config.yaml
patch_size: [8, 16]
positions: "learned"
adamw_weight_decay_other_params: 0
Rows from block 7 of a small multi-label audio tagger, named by matrix and row number. Rows with one number belong to one neuron. Each number is 128 + 32 x the weight over its row's rms, rounded and kept within 0 to 255. All counts start at 0. Numbers have three digits each.
After each neuron's rows are labels from the 100 clips, of 14848, where the neuron reaches its highest value: "top examples" is what is common among them. Only what is clearly more common there than usual is listed. The data: synthesized solo parts of chorales (CocoChorales).
# fc1: MLP up (model.blocks.7.mlp.fc1.weight, 768x192), inputs 0-95
# fc2: MLP down (model.blocks.7.mlp.fc2.weight, 192x768, transposed), outputs 0-95

fc1.236:109076172144149132144162110160166118138084165157162098122144137085124142141156071105125123122137091107150107162144100179117075127105122116100104126109135171136102054123111079099111171121059111196123132120124142155129153050119134154190077148079148114084147128072163121112143159154090186168
fc2.236:140094092157136144149139091121133122168046120128123173133153169101171163139160132110147086143179146143176138113149084120137152095108130149066172091138106131122089146137059076119101121165110151182147074127127118157166131124099056177134107116117091134148065173142131128141168162132149093122
top examples: note C#5; double bass

fc1.621:096079109109123167126122106080106162081095099122101095113190139185189129144080105164080065179156186226110130188093130120111131169089109116172115136119118132103101113095085164112155166104070157110126102166161095144122139118124144191105081173122127142102150134101152128138120070137146139127
fc2.621:100100091164190131165160149137187100145116159108105081156111116128169152116161154164147092162149095114141095030088090156157161060136121076135143122135156143138144119118112132120154191187083090152097144065166150175182087085105109136128092128107111154160115120169165126088136168092134166101
top examples: note A#3; note C4; note G#3; cello

fc1.612:067076129182138147124149124108149129100055131096148124123146115148188158146077080154093129173148090109099092153158137160101092104142148162151073097164110163145114087110129217161091121117181090145081103180148127194189163128142068096134137152117165149112206100075158141136159173171190102090
fc2.612:097129130099145169173114078124121118111177085092161141103124157160130133145144120139137108038111087102087129129158157121104087129103159078091135121133116109137127178146107104116170180163124096168106124067127173122170185128121150145046120143152107039123116162128130213128126113121122140142
top examples: note F3; note A4; bassoon

fc1.405:207099165089158115117114138113105137111123151101123115144169105095180121074104148166052073103147091140162144158137099167156142158134155113084198138153228130121117147122072125151182101086087140164128126132107105145161097084063160131177127084182132113151095053127092135138105069126130106180
fc2.405:083115051087108093151102122135108121168115122151168116148127140145138106109159165140196142131103168152123193094129126130157120106138122103106160141121190092099107177143106092158125068098090156143137173118152173174100141116111138140095097114120109082143127117114182134162098138091093102134
top examples: violin; note A#5; note G5; note A5

fc1.384:132131104091095135099162153128163085093118144097194181103092137118142047112106171119143102129070128170141120196123154071145131135096164129082073138110118178094108085101175135087100125136114184126131107144153152202144112080164120129142156106140105097074135149162087108143123066120147171114
fc2.384:136094127115092134098049174140117142050136112159100081118130121147151122128125106108153072126198153133097074117144107126116097147132125151091037132146077106174133144133111091090132089125152107112117101129127195143127120093163083133099089052116134144179112150129101181134116125114111114106
top examples: note D4; clarinet

fc1.740:143160129098143175097096096169140164112115116086129188142170132131162103080082107171148130130120187114090107081177127155073140154096196134104121097105127097224114162071090122148103154161133107098153123140140160123130122122117150093162131129122136102124149204066141128157096142137096090173
fc2.740:128100078096174091185106071163103067214105158085160121182119112080151128080106100128131124171113118097051142092123132168104125137143159129152091145149145094150086140106122159153128176128114144127170124117127135068099181091180217112093084131180124137093137216140147127132174147094101167108
top examples: note F#4; tuba; note F4

fc1.698:104182147116120130140175167118138134145099146125123077095139143128087101115132077084169137146172122129111152117117124115113106169153124085160079168088182126114152136109113107122090097176155104121130100076120073150122152094112194123105217111151108060176151123096118115147087081156108156149
fc2.698:165128106154089154153122108120174129156148178122162117141117095166104092160113163141130167084142133133128160083112118139192108071096090117070115094111102177127129163086065097165090131156103155073148136069112174154198157085146145125164100193112102130129150075082115182037132160106143155069
top examples: note E4; note G4; note F#4; note G#4

fc1.349:116093100161109101151180145101119144119151117081074161069138121080118188141121129113103131095096138132107086152193145120122106099068176141142086118114165151164120133112102193130146114186135103146084098188172141186176096123155100127139162216104166149151120137073081110108099163113129141145
fc2.349:131147127167178205141171145127216141102165122100213083131110124139132163123087158067091134080176151131150167114131117077059129130073109165112093127097174138072125133138153109135189062082115146133142185128172135143130135134057102176129128127150110079148137145103151154157114172103157105091
top examples: note G#3; bassoon; note A#3; note G3

fc1.557:132105168103121183139117197147113191119118104108139176105152101107111111086086112112159150089112119118092160147216189187108095119125131101106111126114116174138094161131163158115078143099148121103141118166046070103188150122159105108177076176165145166094102103110057169059125130125133171162
fc2.557:114162167118197112140133098107147058117112157167123171097124085113166087128103109111095187109115140118074060144149058171135099106107049147083175109151120101205116126124137154120094099074153121122138114118115144104074150103216121141167101149101180090067062137103090164161159113136138129153
top examples: note F4; note F#4; note G#4; viola

fc1.247:131129146125102093139154155125115228122135133118179113146071065153126130125096090127178090118139185108101110159101110076119175152084161117159085117083184183119063133153128169117124119109093126074153122158141170095060134136128117142103074159086123169063187108159163140118112122116121117138
fc2.247:143095164181156049163157127175122097162097130182166149098176116117102113059112126114183171107134078137067092126136196156148151160089080078145123167196123139122153085106130121064209149081130154125146129131074128153132121139113105088121125114120069104128089142106151121117071148094121147108
top examples: note F4; note D#4; trombone; viola

fc1.527:079140107149149115137096114145104172135115155105203126116122117112160066087115131171106097171131125089191145138104170147132123135098146105120142104164085082079141099146166140126053077157126144074179134103101131131156130146088105092128148150171118110115141172110190139175108133185116160161
fc2.527:103059133109111145133159123126143143124132153118122127154144130175169135119116122149112118128130086040157093110110160140192129148101196179118119135118088082094141099100130095144082142101149164149140108167093165111216085146117084071176117115144163149110141143119131094115123102130120134121
top examples: note E4; trombone; note D#4

fc1.735:149147165138107120136141130086112085163114163126130133155112120088105117144102187120107116108116143150104215165147132131150164224124120149086095215078126142100074127151136116181018110152125137112151082160075161175130135100103133109098129073169089061161157092166153107175189075122104157102
fc2.735:140118129101146125113119087078150080164197181124134129134135130141074114107108098165161112101136140164076166085138140137129155155097165119089117125101139119123106079089113150115093106128181054061138147111095120165132116076168105210115129100153121158154104141137117177099188144147099112149
top examples: trombone; note D#4; note F#4; note D4

fc1.296:106138153163118093160127042064159109107097186123162146123121169167098073107113137197179119118118136142161115161116156128135109138109109178107073162106101131159120124175164129106112099084141132102136121205106128167184090112149143120087172110130109083159121087084147196177082084140126095126
fc2.296:106114111103165118021139126127094121109157188159114059154117117130041076130107177124167115111081160155153091153073119162148119114078115102064106146135188151117164175106177152089089131149170147103160166154169137129151150131145087179152169091146116122114112113148153188168141166145166117126
top examples: note A3; tuba; note D4; note C#4

fc1.694:145113131116128125171084136164128131087169116146121148109146126151081162116162123114118102190094114165177163110155121117183079162081116133127080095194158134095098081208134122040129159155166171186098143164162111134099127092152122154128146107067138148087102085071124162144130108114074136161
fc2.694:137142145111171189109139154101146059070126111075131145136141128145167158148129085110118109177163194142115155167179175122114146159097139111102116129173163124111149137134148090070075111091120168133131139133177146105073088163136190185118151022154102064129112142093117162117099180148071136165
top examples: note G#4; note F#4; note D#4; saxophone

fc1.50:126122107180106079121165077118066085141152138104112087145194130130176041138094099074173101145077123155189132199173142146095146149129115114095147137143127091142161074147138146115060140146144071085086174142129166107135180086131131145160063082108110159151158132090166139142125117136115157139
fc2.50:100075143089137113147174172123104099143151125055079149142123092173130117127138150107125142177152173055086107088138097143125139167074118123104126205090191169116107082067115157119125112185149110155146171147178097108118120087114107126152047124133145055170186155110099141152120129114127149074
top examples: note F#4; note G#4; note E4; instrument: clarinet

fc1.764:081152150103110135136139183138140143119164115116168082127101148129094141141180131140083197153181104133146148175060088165124161122074143170152165077114105081179114123045134123201142145101102117089109111173147086119129113111099170105136123088064149157172106077093112054149160110069099078095
fc2.764:135099106169091101185170141138099138171098148076192132174134124123116113135108160160124167206093166143127100094121063165161152082119138168105125116112097143158156113097088103152111137118180108141115106102103082107157166082173158169121140136070093100146125119068145149105132098121156163134
top examples: note A#3; note D#3; note G#3; instrument: cello

fc1.146:105138144156164137138160143088130113072173146169146103106161111153080110109105093088088099138157094131102128145126138085111117220162075152189139191168096076083171118112115085121134062146101143093105128172192140109135198145120095084125144040122133156091115093159122166130141120139166111155
fc2.146:145149127134163076127145093147114134114140143095079145164082123118067203152161208120102094087175204147096110130093161136099159142130165146140133155168139183138128109122118072095120067082150167121107138091131126128145096124167177134123077120128103112157187084076130116083120112135140119147
top examples: note G#4; note D#4; note A#4; trombone

fc1.407:122083106162136164136141139158072071150113123185132082160094080089087170153165148106121108120123110098170110104086160182116153109101139233106178166102097114128070123126140144169110133102063120160129069213107117109174142066097148094099118106099079162165084115121132130174069108162130111134
fc2.407:114139070102152095107078091150108081163119128111143100102104071106092058127113124117117167106140147170102110178207132098188106124095096118112117148118130155102114197133154123161149142097149153129127197099138102095150127116207166103098092149180119125176103143156148147094095163144183169080
top examples: violin; note D#5; note E5; note C#5

fc1.149:119102068105114175054155148125109145125099178131129169214117172130105140131179165125140149087121161120119061145138146125087136130099133095128171104129122072150123165138117167103093070163050069183099124135137137112134155182149065095109096088135128176124124106137110125178089199087147178040
fc2.149:122096099120138145101107118076075077081106121180198092196110098121119137133114121144099152104160126136164104110095095072158130175080148133100151095106182116109039120177089165077128168158111087112164115184136125120137207165133102159068131118187183161104135117143100171118123098101176128100
top examples: note G#4; note A#4; clarinet; trumpet

fc1.257:101173137173158152053111103151158123139121178111139078119134127109081081121164125162150073084099106138161117111186110167122143139091130131121090081170171143126121142101147137137096133082145181130089186198103132128100118154152172171131117160140146108133104125170167104120100150108147091106
fc2.257:156150150154153092152126162200154122107145128145099113109085124077065174144151127168124098155110090138150180141109162084160118131096124181118103120097147115160136116103164088157113109161105064110118102180134195199142122128116091112116138179152000091196098163077145130128137141095147117144
top examples: note A3; bassoon; note C#4; note D4

fc1.23:120130125096104116141120113127115079113214150203142148112196128162102168126112081106092098197169175188113087121142131126125081167069094077119163128113160126173153059094167125079172133184176147120117156115130184137149132102085130109187119097097101120112101068136150144108108108176143071156
fc2.23:113146153032183094083094089097145074114157099176089185087099162128090152124150116140081145178143204158102082198131147121127101088108163130166155142170165127072104113107157122116087129123131139152094126171106131094104134119102160117190121101068094047156159116131141121174171120133176138181
top examples: note D4; note F#4; note E4; note C#4

fc1.100:137126137024155136144099159128147108131128137139134119153119135147136057170128172120184131098159151159120106140120128107151175166073121148128125104179127148131045122134168122093144037098165121091161082132082106119126151080192162103123095158151166159120159104111093135080165086104089183156
fc2.100:114119129085144087159168156123192106092131108131103139160179095143167082210133122138084076101104160124121185122121145155107183130044157173108112094146150132144134100095152151102116123124133087101136094148111209088139122052120106120163130104172141125089122137134065094157070128124134114082
top examples: note G#3; bassoon; note A#3; instrument: cello

fc1.87:100179085095166069218140123153153089163128137155148189100120155072114172123166124084079130101123157121134124144050118115124170142224174165108046143174099145134112135132143158159138103182145103093122164064096136116067102175171098107146090127130085056109137141129140057143170126168129096134
fc2.87:135141164114126139196107087128134100122149131132088155169090150116136090096137110157140137060045114133139132180156092081141128142161127106111130195135117155075079143158137132173084120090171083149147074100158176152110115118136071143153118122119110117124126130073155134101089162075179126189
top examples: double bass; note C#4; note B3

fc1.274:172173133129161093109149161110118140063158092125108123126173103111138181124128066155159102182164140120108145146118109158142115183108123155176099145175120178179129116133084130175126111158180043152120127099133137110103126133153130073065165116072185113092110158154149112173126094157114156112
fc2.274:098164145130151099162157120170148153145096114160098134149102123014111229098085116162111190086132089152137082142089202144130167091158107154152151084115141124097160099108161147112172097074183148102129130176115124145149209128098090155152165145135102103110155138086089105095143157148057153109
top examples: trombone; note D4; note E4

fc1.124:156114106080115103063135092144179141123139126198120186119125110112071041079131145077142145157101112114137166149132112107105156187116094141077119064101087203102121120080178151121134166146108109186162120077091167152171061145148124172115127101086141160104086184140119094121115111121140137110
fc2.124:186081144144104095063104102190075218150138080164129113116148104153082149141117139064149118087087143154130068176125114114125068110157128121135144096138070078155146092126126102160096082163154206035075098155161166172135188098130112145113093126185113159160094082167177145075118140111112163108
top examples: note F#4; clarinet; note E4; note G#4

fc1.321:148120173151133113174180126156093102149122142128122106134139101151170103123127137139060088115132184097128171121112157160079133163123178080135119152119102123166105199122092110108047074083120091118107072137167100151168146134149147114142133157121194173123147093147066179161099119149126050099
fc2.321:142128122143151090107158156145172096138150060093124130092148146108150083095152169140094150172077176117148096106131159134149138112147102147144100067142122105132126105140141138170185070120076178134171166121195144113135153117145181117106173098071080123106140112120132108140077101145162172173
top examples: note D4; note C4; cello; note C#4

fc1.363:170116144187155094115174093116141132108125132072121137218141099122081159116108139091113061143150145145168100120112140136130142186110140159158144081129095145153123089100122159187127125173151144097105097099174154127142107193188109062136119090159116113089144145106154145085205123154130097104
fc2.363:092062163131109089168181139155108140118093082134173105199148164115112132162172107088105074124146139100107150181147100126171171086103147157161118177097092170104127177169112134064159122089109116053143150186165134171140132173102135150116079083154115109133173153145154154118063168103137138093
top examples: trombone; note G#4; note F#4

fc1.702:157115107156182107150144103117149134145091085138135163171135103145153158132142196099104107108172128117104086147124094147145052183080130062125090149138152140125124133096104091102139153147095104117128098155127153161093138088099106118155084104156097099126133161125108141115169117121159104132
fc2.702:155094077104141093094112155160119131090124194181114120131087068058093182146166141118128174123139091131112138086137106068121147145061141180145107129160111141126127140134134134128134130124071134118153143127095115104153174123124107118168112110124135179135052136164141130122124178109184134105
top examples: note A3; tuba; note B3; cello

fc1.639:086233117077155075139091146061122054191136100114115139144129157081091127090076193057176140120095168145187127168095097136142133162175154140093105115148100080137160115115136130136075151099118166118108129114103107094121157177165101090166140128127130087102192126150162103120113125149145115103
fc2.639:167133190148129077109034094071121124101171206072099127089071137152105153147144131096147142149096163150055156173166134109128110125096212122116072151101119097119187126061159112151087155109141083131156137130103128182132176142134106144166164108151144137131071155117107141105120115094108155158
top examples: double bass; note A3; note B3

fc1.755:134113136124151154104144099136181111112140189070116161128172132144173081104116142131153126137081083112133120187075137166152125176113061192158096094097160093112175128124162112151137132087135140156093123129132103132163093143116139105082115129093181122174126089168120074055114139092111154072
fc2.755:119095143170098164139113117103150159113178160102111115122129080153085131135074068141105139151127114106117125111104080120159137193158130216097099080148130170177123121089161113123136146128137137198106121177123104092176125060140119191074135084082113145171158173105096121176135108111118147132
top examples: note A#3; note A#2; note F3; note A3

fc1.130:103130116141172113122123136083095101104128140150190132109101084118188151121149138150109124166123089160194130114120157221172136104092164161181133101150154112124115104045147172136162118081096123102211145121129104120139128135124129154160147096100154100149107120151095130077092145155131116128
fc2.130:097105145110129140149115090118081071138114108121152105184161142109131104145184151146113124066100068106142175104112144132136068088176135125098138141094166148125080193126152155196189112161133058137096226116108140089155133113205126127101117098127154138225140101111132087103098137118209114091
top examples: violin; note D#5; note F5; note F#5

fc1.68:185159150151114102142145138096179155107106075088116125140165050124122184118122117161101149170112089139139069149141183125154133121138111156174136129091149113189159083168104146156141116152090148153088115166173165128135068156142132081160102112076075116113130125135150189126107110146178174083
fc2.68:152142135171141084143054134084114164121127135106145097108113136145125093150124203136184116139134093121093087076191130083161093128100118142129105068137161166117066090119152112113166109129094124129100157101135154111093137175139096162121128148080140150067114152129166106138075204109107156082
top examples: note F4; note D5; bassoon

fc1.385:144118154084158156148179082155156136109128097105117123164084096157064128141116108154150159130156109120087116143153130081149192167124135059144084138150091095024118154143149212120164131125112139115144130115132099096068105149106129103162152135122087174137156136103198120114106128171062107130
fc2.385:141082084110139184131167093121109084155153094107094162131132083110139138123102111108117134127150138107056134164093130101125150144159083137103078108100121125108132086085141144118191080078120114099172107129113130131140159167109141066190127125102084095081118151123120180189101076098113148120
top examples: note F4; note D#4; viola; note G4

fc1.439:152070170170119080149130131071155149149093061159137148115151179087098086119105160122072148105141136176150169131176165100208130155196121129149077139123107079104127168067117103124113102196091131148100129128091164175109086148128102091110143124108148133146144135147141126124114088104169087194
fc2.439:122123145132154132169080117069110159092119087150064128158133109096147138108115109097188144224095101185082163124108146101125150163168106080134132190112128128131088141110168154146136044145093019183130145089107148132132071158102112135077130149135118129123106164097081103168153198105151107135
top examples: note F#4; note F4; trombone; instrument: oboe

fc1.369:162132101159101133097142106089123084121164107144118166233107120191148102124085168145095152131181122130104160136128199103149145173157144146099130155129186149171117122130166165141066138098117141160082074152132187137131106095107146207122069098118126118131097156118188126117162117148072141058
fc2.369:165145121098106124140124071113207116140164166129044162167112080184152114155149102129131156090127180141091138171172171162084131149113157160078103168128171100163140096141106147158112117125146114195161137102160136111101073158129107149164105087188084120052089139089123076154189075117087131134
top examples: note E4; note D#4; note F#4; instrument: horn

fc1.234:179084090118132108140164106081170140132121091101102141124153163152141129125106104156148079164134162119111136207089078131124146083081122139138104207190110147142110182134177138127120143118115170104134082146096127101123096132066127100130164180104201139143119176196119102123141094130151138140
fc2.234:069189102120132077142103168150162129094161073119101153108182147100122159104153162126069107138123138128131154149101124159092095144149117136163114120133108118099099073168133142128140167117140098124131101121134075140169108128114161149090144094184161131115169058141141120112154159130143111136
top examples: note E4; note D4; note C#4; trombone

fc1.687:171162128130101115120137164142165144127100203144123104100098134136060112159148092115119112125109114124083152104114125154178087165055156144130113091106129137159130149118129128093131152168075069185103082083102133137130107130090098125145169119137189082125115063128142112161135105130059128123
fc2.687:120166199209128130183129126196174148157083134103166157114148166070205155124179165112126099099130135115108115173131096134197116160077143124099118109120143112137113078114117113108135119161159124191161119098135150095115193143109115149138100150127105132104077122108108151119085144134114133112
top examples: note A3; tuba; note B3; note G3

fc1.665:082172151117105119158174141156156076121252196159110158199148117111113155130141111136118144177139081107164128087144073113107111127097108131137138155151156117138096101180120143123162061119121109153104159095109117073149134126102170187089108157120105148112155119098101114181108197178139190130
fc2.665:102103128186107106127140093157113156154151139082101136101139095126129122187110107135104171130183218190142168189139118138087185100122084185181161104112177114128125103100115099186072180124121107102109115129132110132132114075106117145122166121140140096105165146179152200113128091173153154175
top examples: note G#4; note D#4; clarinet

fc1.60:111126131125168123148152122135146133130113072196167110146088128158144123199132136144109097171220145120129064131174154090164186084116048142136155134131082101207129146169140122092112097118128140141161113095204070079114121166146116149154094118196098115125093116096126177107124154089137140118
fc2.60:118127107142135200152103097100074089129098080080089149127129111182132152151097127116166098093122113130141102084083134132095124190195132120119160164081159169082145088108144091093151085158167096138131115140160147098129080111133108190126101075145152162224205158153127152123105140079192157115
top examples: note D4; note D#4; viola; note E4

fc1.18:171142109118087117133128145094116105088098175146138125125104108091106110110120135144184098160131099114084081157113191103186121147120127107108125078133165164135110157122148189162053121115109179096096122154163174135124132116179121140068139127134161154126134201173153127120116112142065176090
fc2.18:121216144119115100190134172170125108088078128120137112114081057147132122134096111153186150153226144140118124076153064080088136078160156119127130159128066131176105133097166170111056102135112144144140116134101116128139159148093145128089163127168127125105097118145156176196156136089103156198
top examples: note F4; note G4; trombone; instrument: cello

fc1.675:112116167137188132122120196145128122057162092118134165097120128120118151170133104118091117097112095120118116146133156110100111087099096156163102141172117120113099071116164104130163142120125124101131138096064135154179113119092172119153165093123182138146117152127111130186070152119133181180
fc2.675:053146103140070132191170149148162103157134117098181174130155137126144156131131142209076096126079189130116142158115114207132146103111121137156130149145091132159131157144134136143082090129172090120083153132113077157098200114161114127116110087147091139152131167109127101114191177109156133090
top examples: note E4; note D4; viola; note A4

fc1.202:104115128144187141136104125151132124042081131136173071077126115162126078112098146050141127062129119114144144165127154140094224111131094167110144152142152089054085108108088157104137160193082133100098150138138193154151148122126124073135158105138124128164157149109121071115146077174099121150
fc2.202:091108115129066160127100175181114097168146061053130188124135079108129169153153151101125095245087115104143100159116152156132071132133160129121087115110109165204149103152112067112127177089196208175153133127095077132133080078174066162110088127111158116102130120130139173164098132141121107135
top examples: note C#5; note D#5; note G#4

fc1.404:228122120148127133121190129076117123061105090195108128138140132129082115113086170071167172103165159134186116060129173121087090153098078147146126173110173110146144115142123086157145174183160139104099099166097137139157064164137120099085088123135158093090122139105194116104143085134131206106
fc2.404:138144189126115131067103087108108158113119134119080157108102072166143146137116155097138199157135143134151112126116077137143154097166103148165085058142141120116169160154112058080110165150131135172123142049167088132101081146085133104109177120126114127136148162174199188097144178099159157079
top examples: note F3; bassoon

fc1.501:121148107144142135106114129159123134172104073135142199070128155106103099091132145117083152162124152135127101184120097192170111169157123073135119052160111151126122108110128148137112133061136145159113098130168132136194061141116104132184108144133131128115135110126070160127101090179186059162
fc2.501:088177137123171122161097165120148141087093173167156156141133147089124106146105146113146039151049081168123139129095140133107059131150127112071159106100086172174086097097121131160048134156117123135177164165096096144144169135159167160148110132123140032189098171138160111119161136117120114154
top examples: note A#3; note C#4; note F3

fc1.175:196150165116095124131159167115162090160097122117102180168169131124061157129083117124078134122149140097141149148095149060089115128115125130115122134107113063112162145210152158155153154159125106138091069169139160134147140169125098104153128004116134161131106075190195055149126146148045132136
fc2.175:129175087089121073116147192132154118123119121086128120097120141116091114151128102200123151187110151186142146117095183082114100086153147123067175066120111096101081119200152175173156138106165159156145136111055121164093062147102159181104074049155170107100104051131173107134158127186073147146
top examples: note F4; viola; note D#4; note C#4

fc1.392:178076165088114144087152101149112110115111090112155085137098107153083113092152116173162076139133097134079144166147144077178099133143178103119120094149084134112190124130126159087151147086095089102110095143137137159121111135152163153163079099189127125130149073123110147086067107154122133143
fc2.392:183135130090128086155066130095099081178120082096162136128113112129096122119108167144148179141121169135083099118182108138171159177176100131134066107126151167083124140149143131057107068070091102116124123164122094110150114190122237110178119158067126119096081117150147119151084124127132158088
top examples: note F4; trombone; note G4; note D#4

fc1.458:115172101196145084109152137090122179078181153125138099173111091137043156138131107104135091121136186097170084127132147107127142168082086185121131118115100192148128102091130161138114144158147187108129143144145129094149125167157058061153170133100126191091135146135135137082197136107142139124
fc2.458:137083171174129116169121142094139144125083139102176129205154176114129104134143131090111117142126134119112127152175136086109180109098108127172098144136080167105107159202100125063134142114129067095158185156126098126124123147152143151121097116105133084113135139118124180182096153105166078094
top examples: trombone; note F#4; note F4; note D#4

fc1.449:109134153156150129060160131110153112142091166128163131167129104119091153091098126138124077190169097180214102144086148130137130177081092145125137130113089192116149142168174130116126133177121140053059100129155140095152048199154137164119128107133117151090137143114143134101158121200122123069
fc2.449:052133129163094148134149132095163114139137077096107113178113166135115167113213169098139114156168104109198144111163118176147142144144087142180150160067134192113124135118142117080165099106093155104132094164169097158116152153168153110096153095143151118155162157161144127053000138118198152161
top examples: trombone; note G4; note D4

fc1.600:138153116132127147139158093185166051182103124119143182128106126161171126141122098153114059084142144129110103187124159036129121148130158142119124135169135107147148054196096154118146167117147181131138106094102007046146155153167191068082121147190107159114123079171172151076104151157149100099
fc2.600:119146121140161169178130163154116115103132151143074158178103123118114123137098105137115070113100098176134176146088159135115121149187205101105101080157138131099089090099044149145102157163126101136082155165151064080079059084149141120133158166185132085135130140140163119119117158203116110058
top examples: note D#4; note G#4; viola; instrument: cello

fc1.127:134105058104150101097070047121156094157128189134146083130099148138114165123152157081128103151189221121159126181127076184165124151144124175158138112073089108151115135099152143115161125141144111127071091147129103105139098137139103122180110092118104120110098131160113112096155148149153133146
fc2.127:131180145094148119110139173145145132128121136185132130191103134172094150115111126124147111127158135132127118140125163115128138120084109095142152169175096212156123116126116084099099115120136119119086081166147176158127191149161102154139127089097143151042137097158131112087142121119172128110
top examples: trombone; note D4; note E4; note F4

fc1.73:115158169105164067117140120076103093158099158147109164161130155064152161150144148104105091073126163090078118095105186068062136137163140134126101118134134136126145128136122151132123099165104127128144129128185096102118064163200136120185145097110137106068149106180126133115123056152149135155
fc2.73:134145112110071147110133119167141113094136104147123108129229097111108071107141074191164138097107105162126168164167127110123143143124121114122142144119157148184102139150132159225090105120162150118120092109107190159100120104134109131131029155090077146128144145085101090139111143136167122114
top examples: double bass; note C#4; note A3

fc1.112:142145075154144172053120109121116158151102124107102108066150135160143147124181108117132150070120148191186085131171088124175081112127119110169097166076178109104108146088109121115135179114174125106160093165126169099113095167099150102138077168166160120093091139134208118144176119072123153131
fc2.112:077157110143155168100133104159035150140116083085147137102079182128094117118132140149141135135154216128152136118124188134148127136124092065147095136110202136131122109106106125127167123104166147135141194159150119141143155133114129111117128068129052107166141094164188151123123122132132146117
top examples: note F3; note G3; tuba; note A3

fc1.184:192175161154143122127160081150095090141160140101102141149182127145212173141158098119033097118108113154152157171133103177120149107179140183110166130100124137105123113116097227154123160117089102097046119106100140071075101168092128096124127140140097107153101171095125091138104117096133069168
fc2.184:090089145093127136122118163145120074121162066127103061180099141101126107133137155106122125138122128102150108177171099163196207115166101152112155171127097152086130225127155134130160114083144168090167146111149134086123143127082171209090107141123082125146141116129108143093077127081183131172
top examples: violin; note F#5; note F5; note E5

fc1.165:073155099115143133114113102126128102181113160180092156159141060188200136146146150139151169120096102104155148213109128094159119152152078163143119053136130098123103153174095135060157137118133073124107104171122111120098171123128111110131075150158165134128108149166102096119080179073073076137
fc2.165:083116121134124134108063133178129182174087151177134138160151087149087154153128108159100152141140139101108082171121173148186043187097106175113106106081196112113060113060150139096143121145155118150150139131174100115067123141191169144078123114102139134131111142063144131154158100080108145147
top examples: note G#4; note A#4; note A#3; note F3

fc1.767:155189141181154176057139104076124126158120185113083170131137205140115065101091100096083084140112096144124145194095097103150094191121145163114105100106117119179194117147115120151168144128166085132116102157157094148175163127120141166131129134068116114137131107133177062083136088096070150086
fc2.767:086163066098063194097128088135152116133118106157097188144116110147105152181145101139160088071176044143142120101117108153126158217104143155102126135121179161142101160148155154064175104110164105153187056097159118127125105116116103144113122102114129131078093143181137155078136164137083146119
top examples: note G#3; note A#3; cello; note F#3

fc1.121:088104055128153133138136088130111087140154094161159111078122096125113138139162120149142095134158151145141104162078136124131180123138122151130092143180142123154074139123142143193142075079135159140179098105179098086133092102073190096132071135140101122068103150125141123046153093114093110103
fc2.121:097165133150151071168058130142139128076141163105120097148158186124131106142109083137121157140084117113097119133162154162106103075142099123133141112148153118159047108098115170073125115120130106214163170131150070113138111136070106125129123125111156131195136142161148106209105119198134104081
top examples: note C#5; violin; note D#3

fc1.462:153179121133003175177186145083136139146118124157105142134133109116148088151145135123136153135138122095157147111139160181070166142172131110141108107121093179149153154166102131108155134107127157103132154093140093162121151075138110136082152171138070087112084141149107110146062141107161126161
fc2.462:131083121059134154157136169094100170111128150136101138092125082153061117064161166117117142192142130091122150116124147099139092081122140168127139154126139080104134106088185065191098091138119086098123109103124076122159092101107112136128107104110119117081098183101105137149164187126142126177
top examples: note D#4; note E4; note F#4

fc1.306:137110173123054158094157123090066154145102139095052096171183139142135141150165102150168105091151173118184117204135100138117138103071091117105111116193159102115089145121139111130123132130070095088166088160151137085123154190145120145062117127104105133173164109143173133084148082154144158128
fc2.306:103118099146128147165124108101158075161125128153188110177116079150154072096119138123130116109153106191113118150087135180123166115116112133110106139160145100107124090140067173093164139188148174129090114116146140124150123083161158150091098143180100093087144134090054172102128154184132122095
top examples: note G#3; note C4; note F#3; note A#3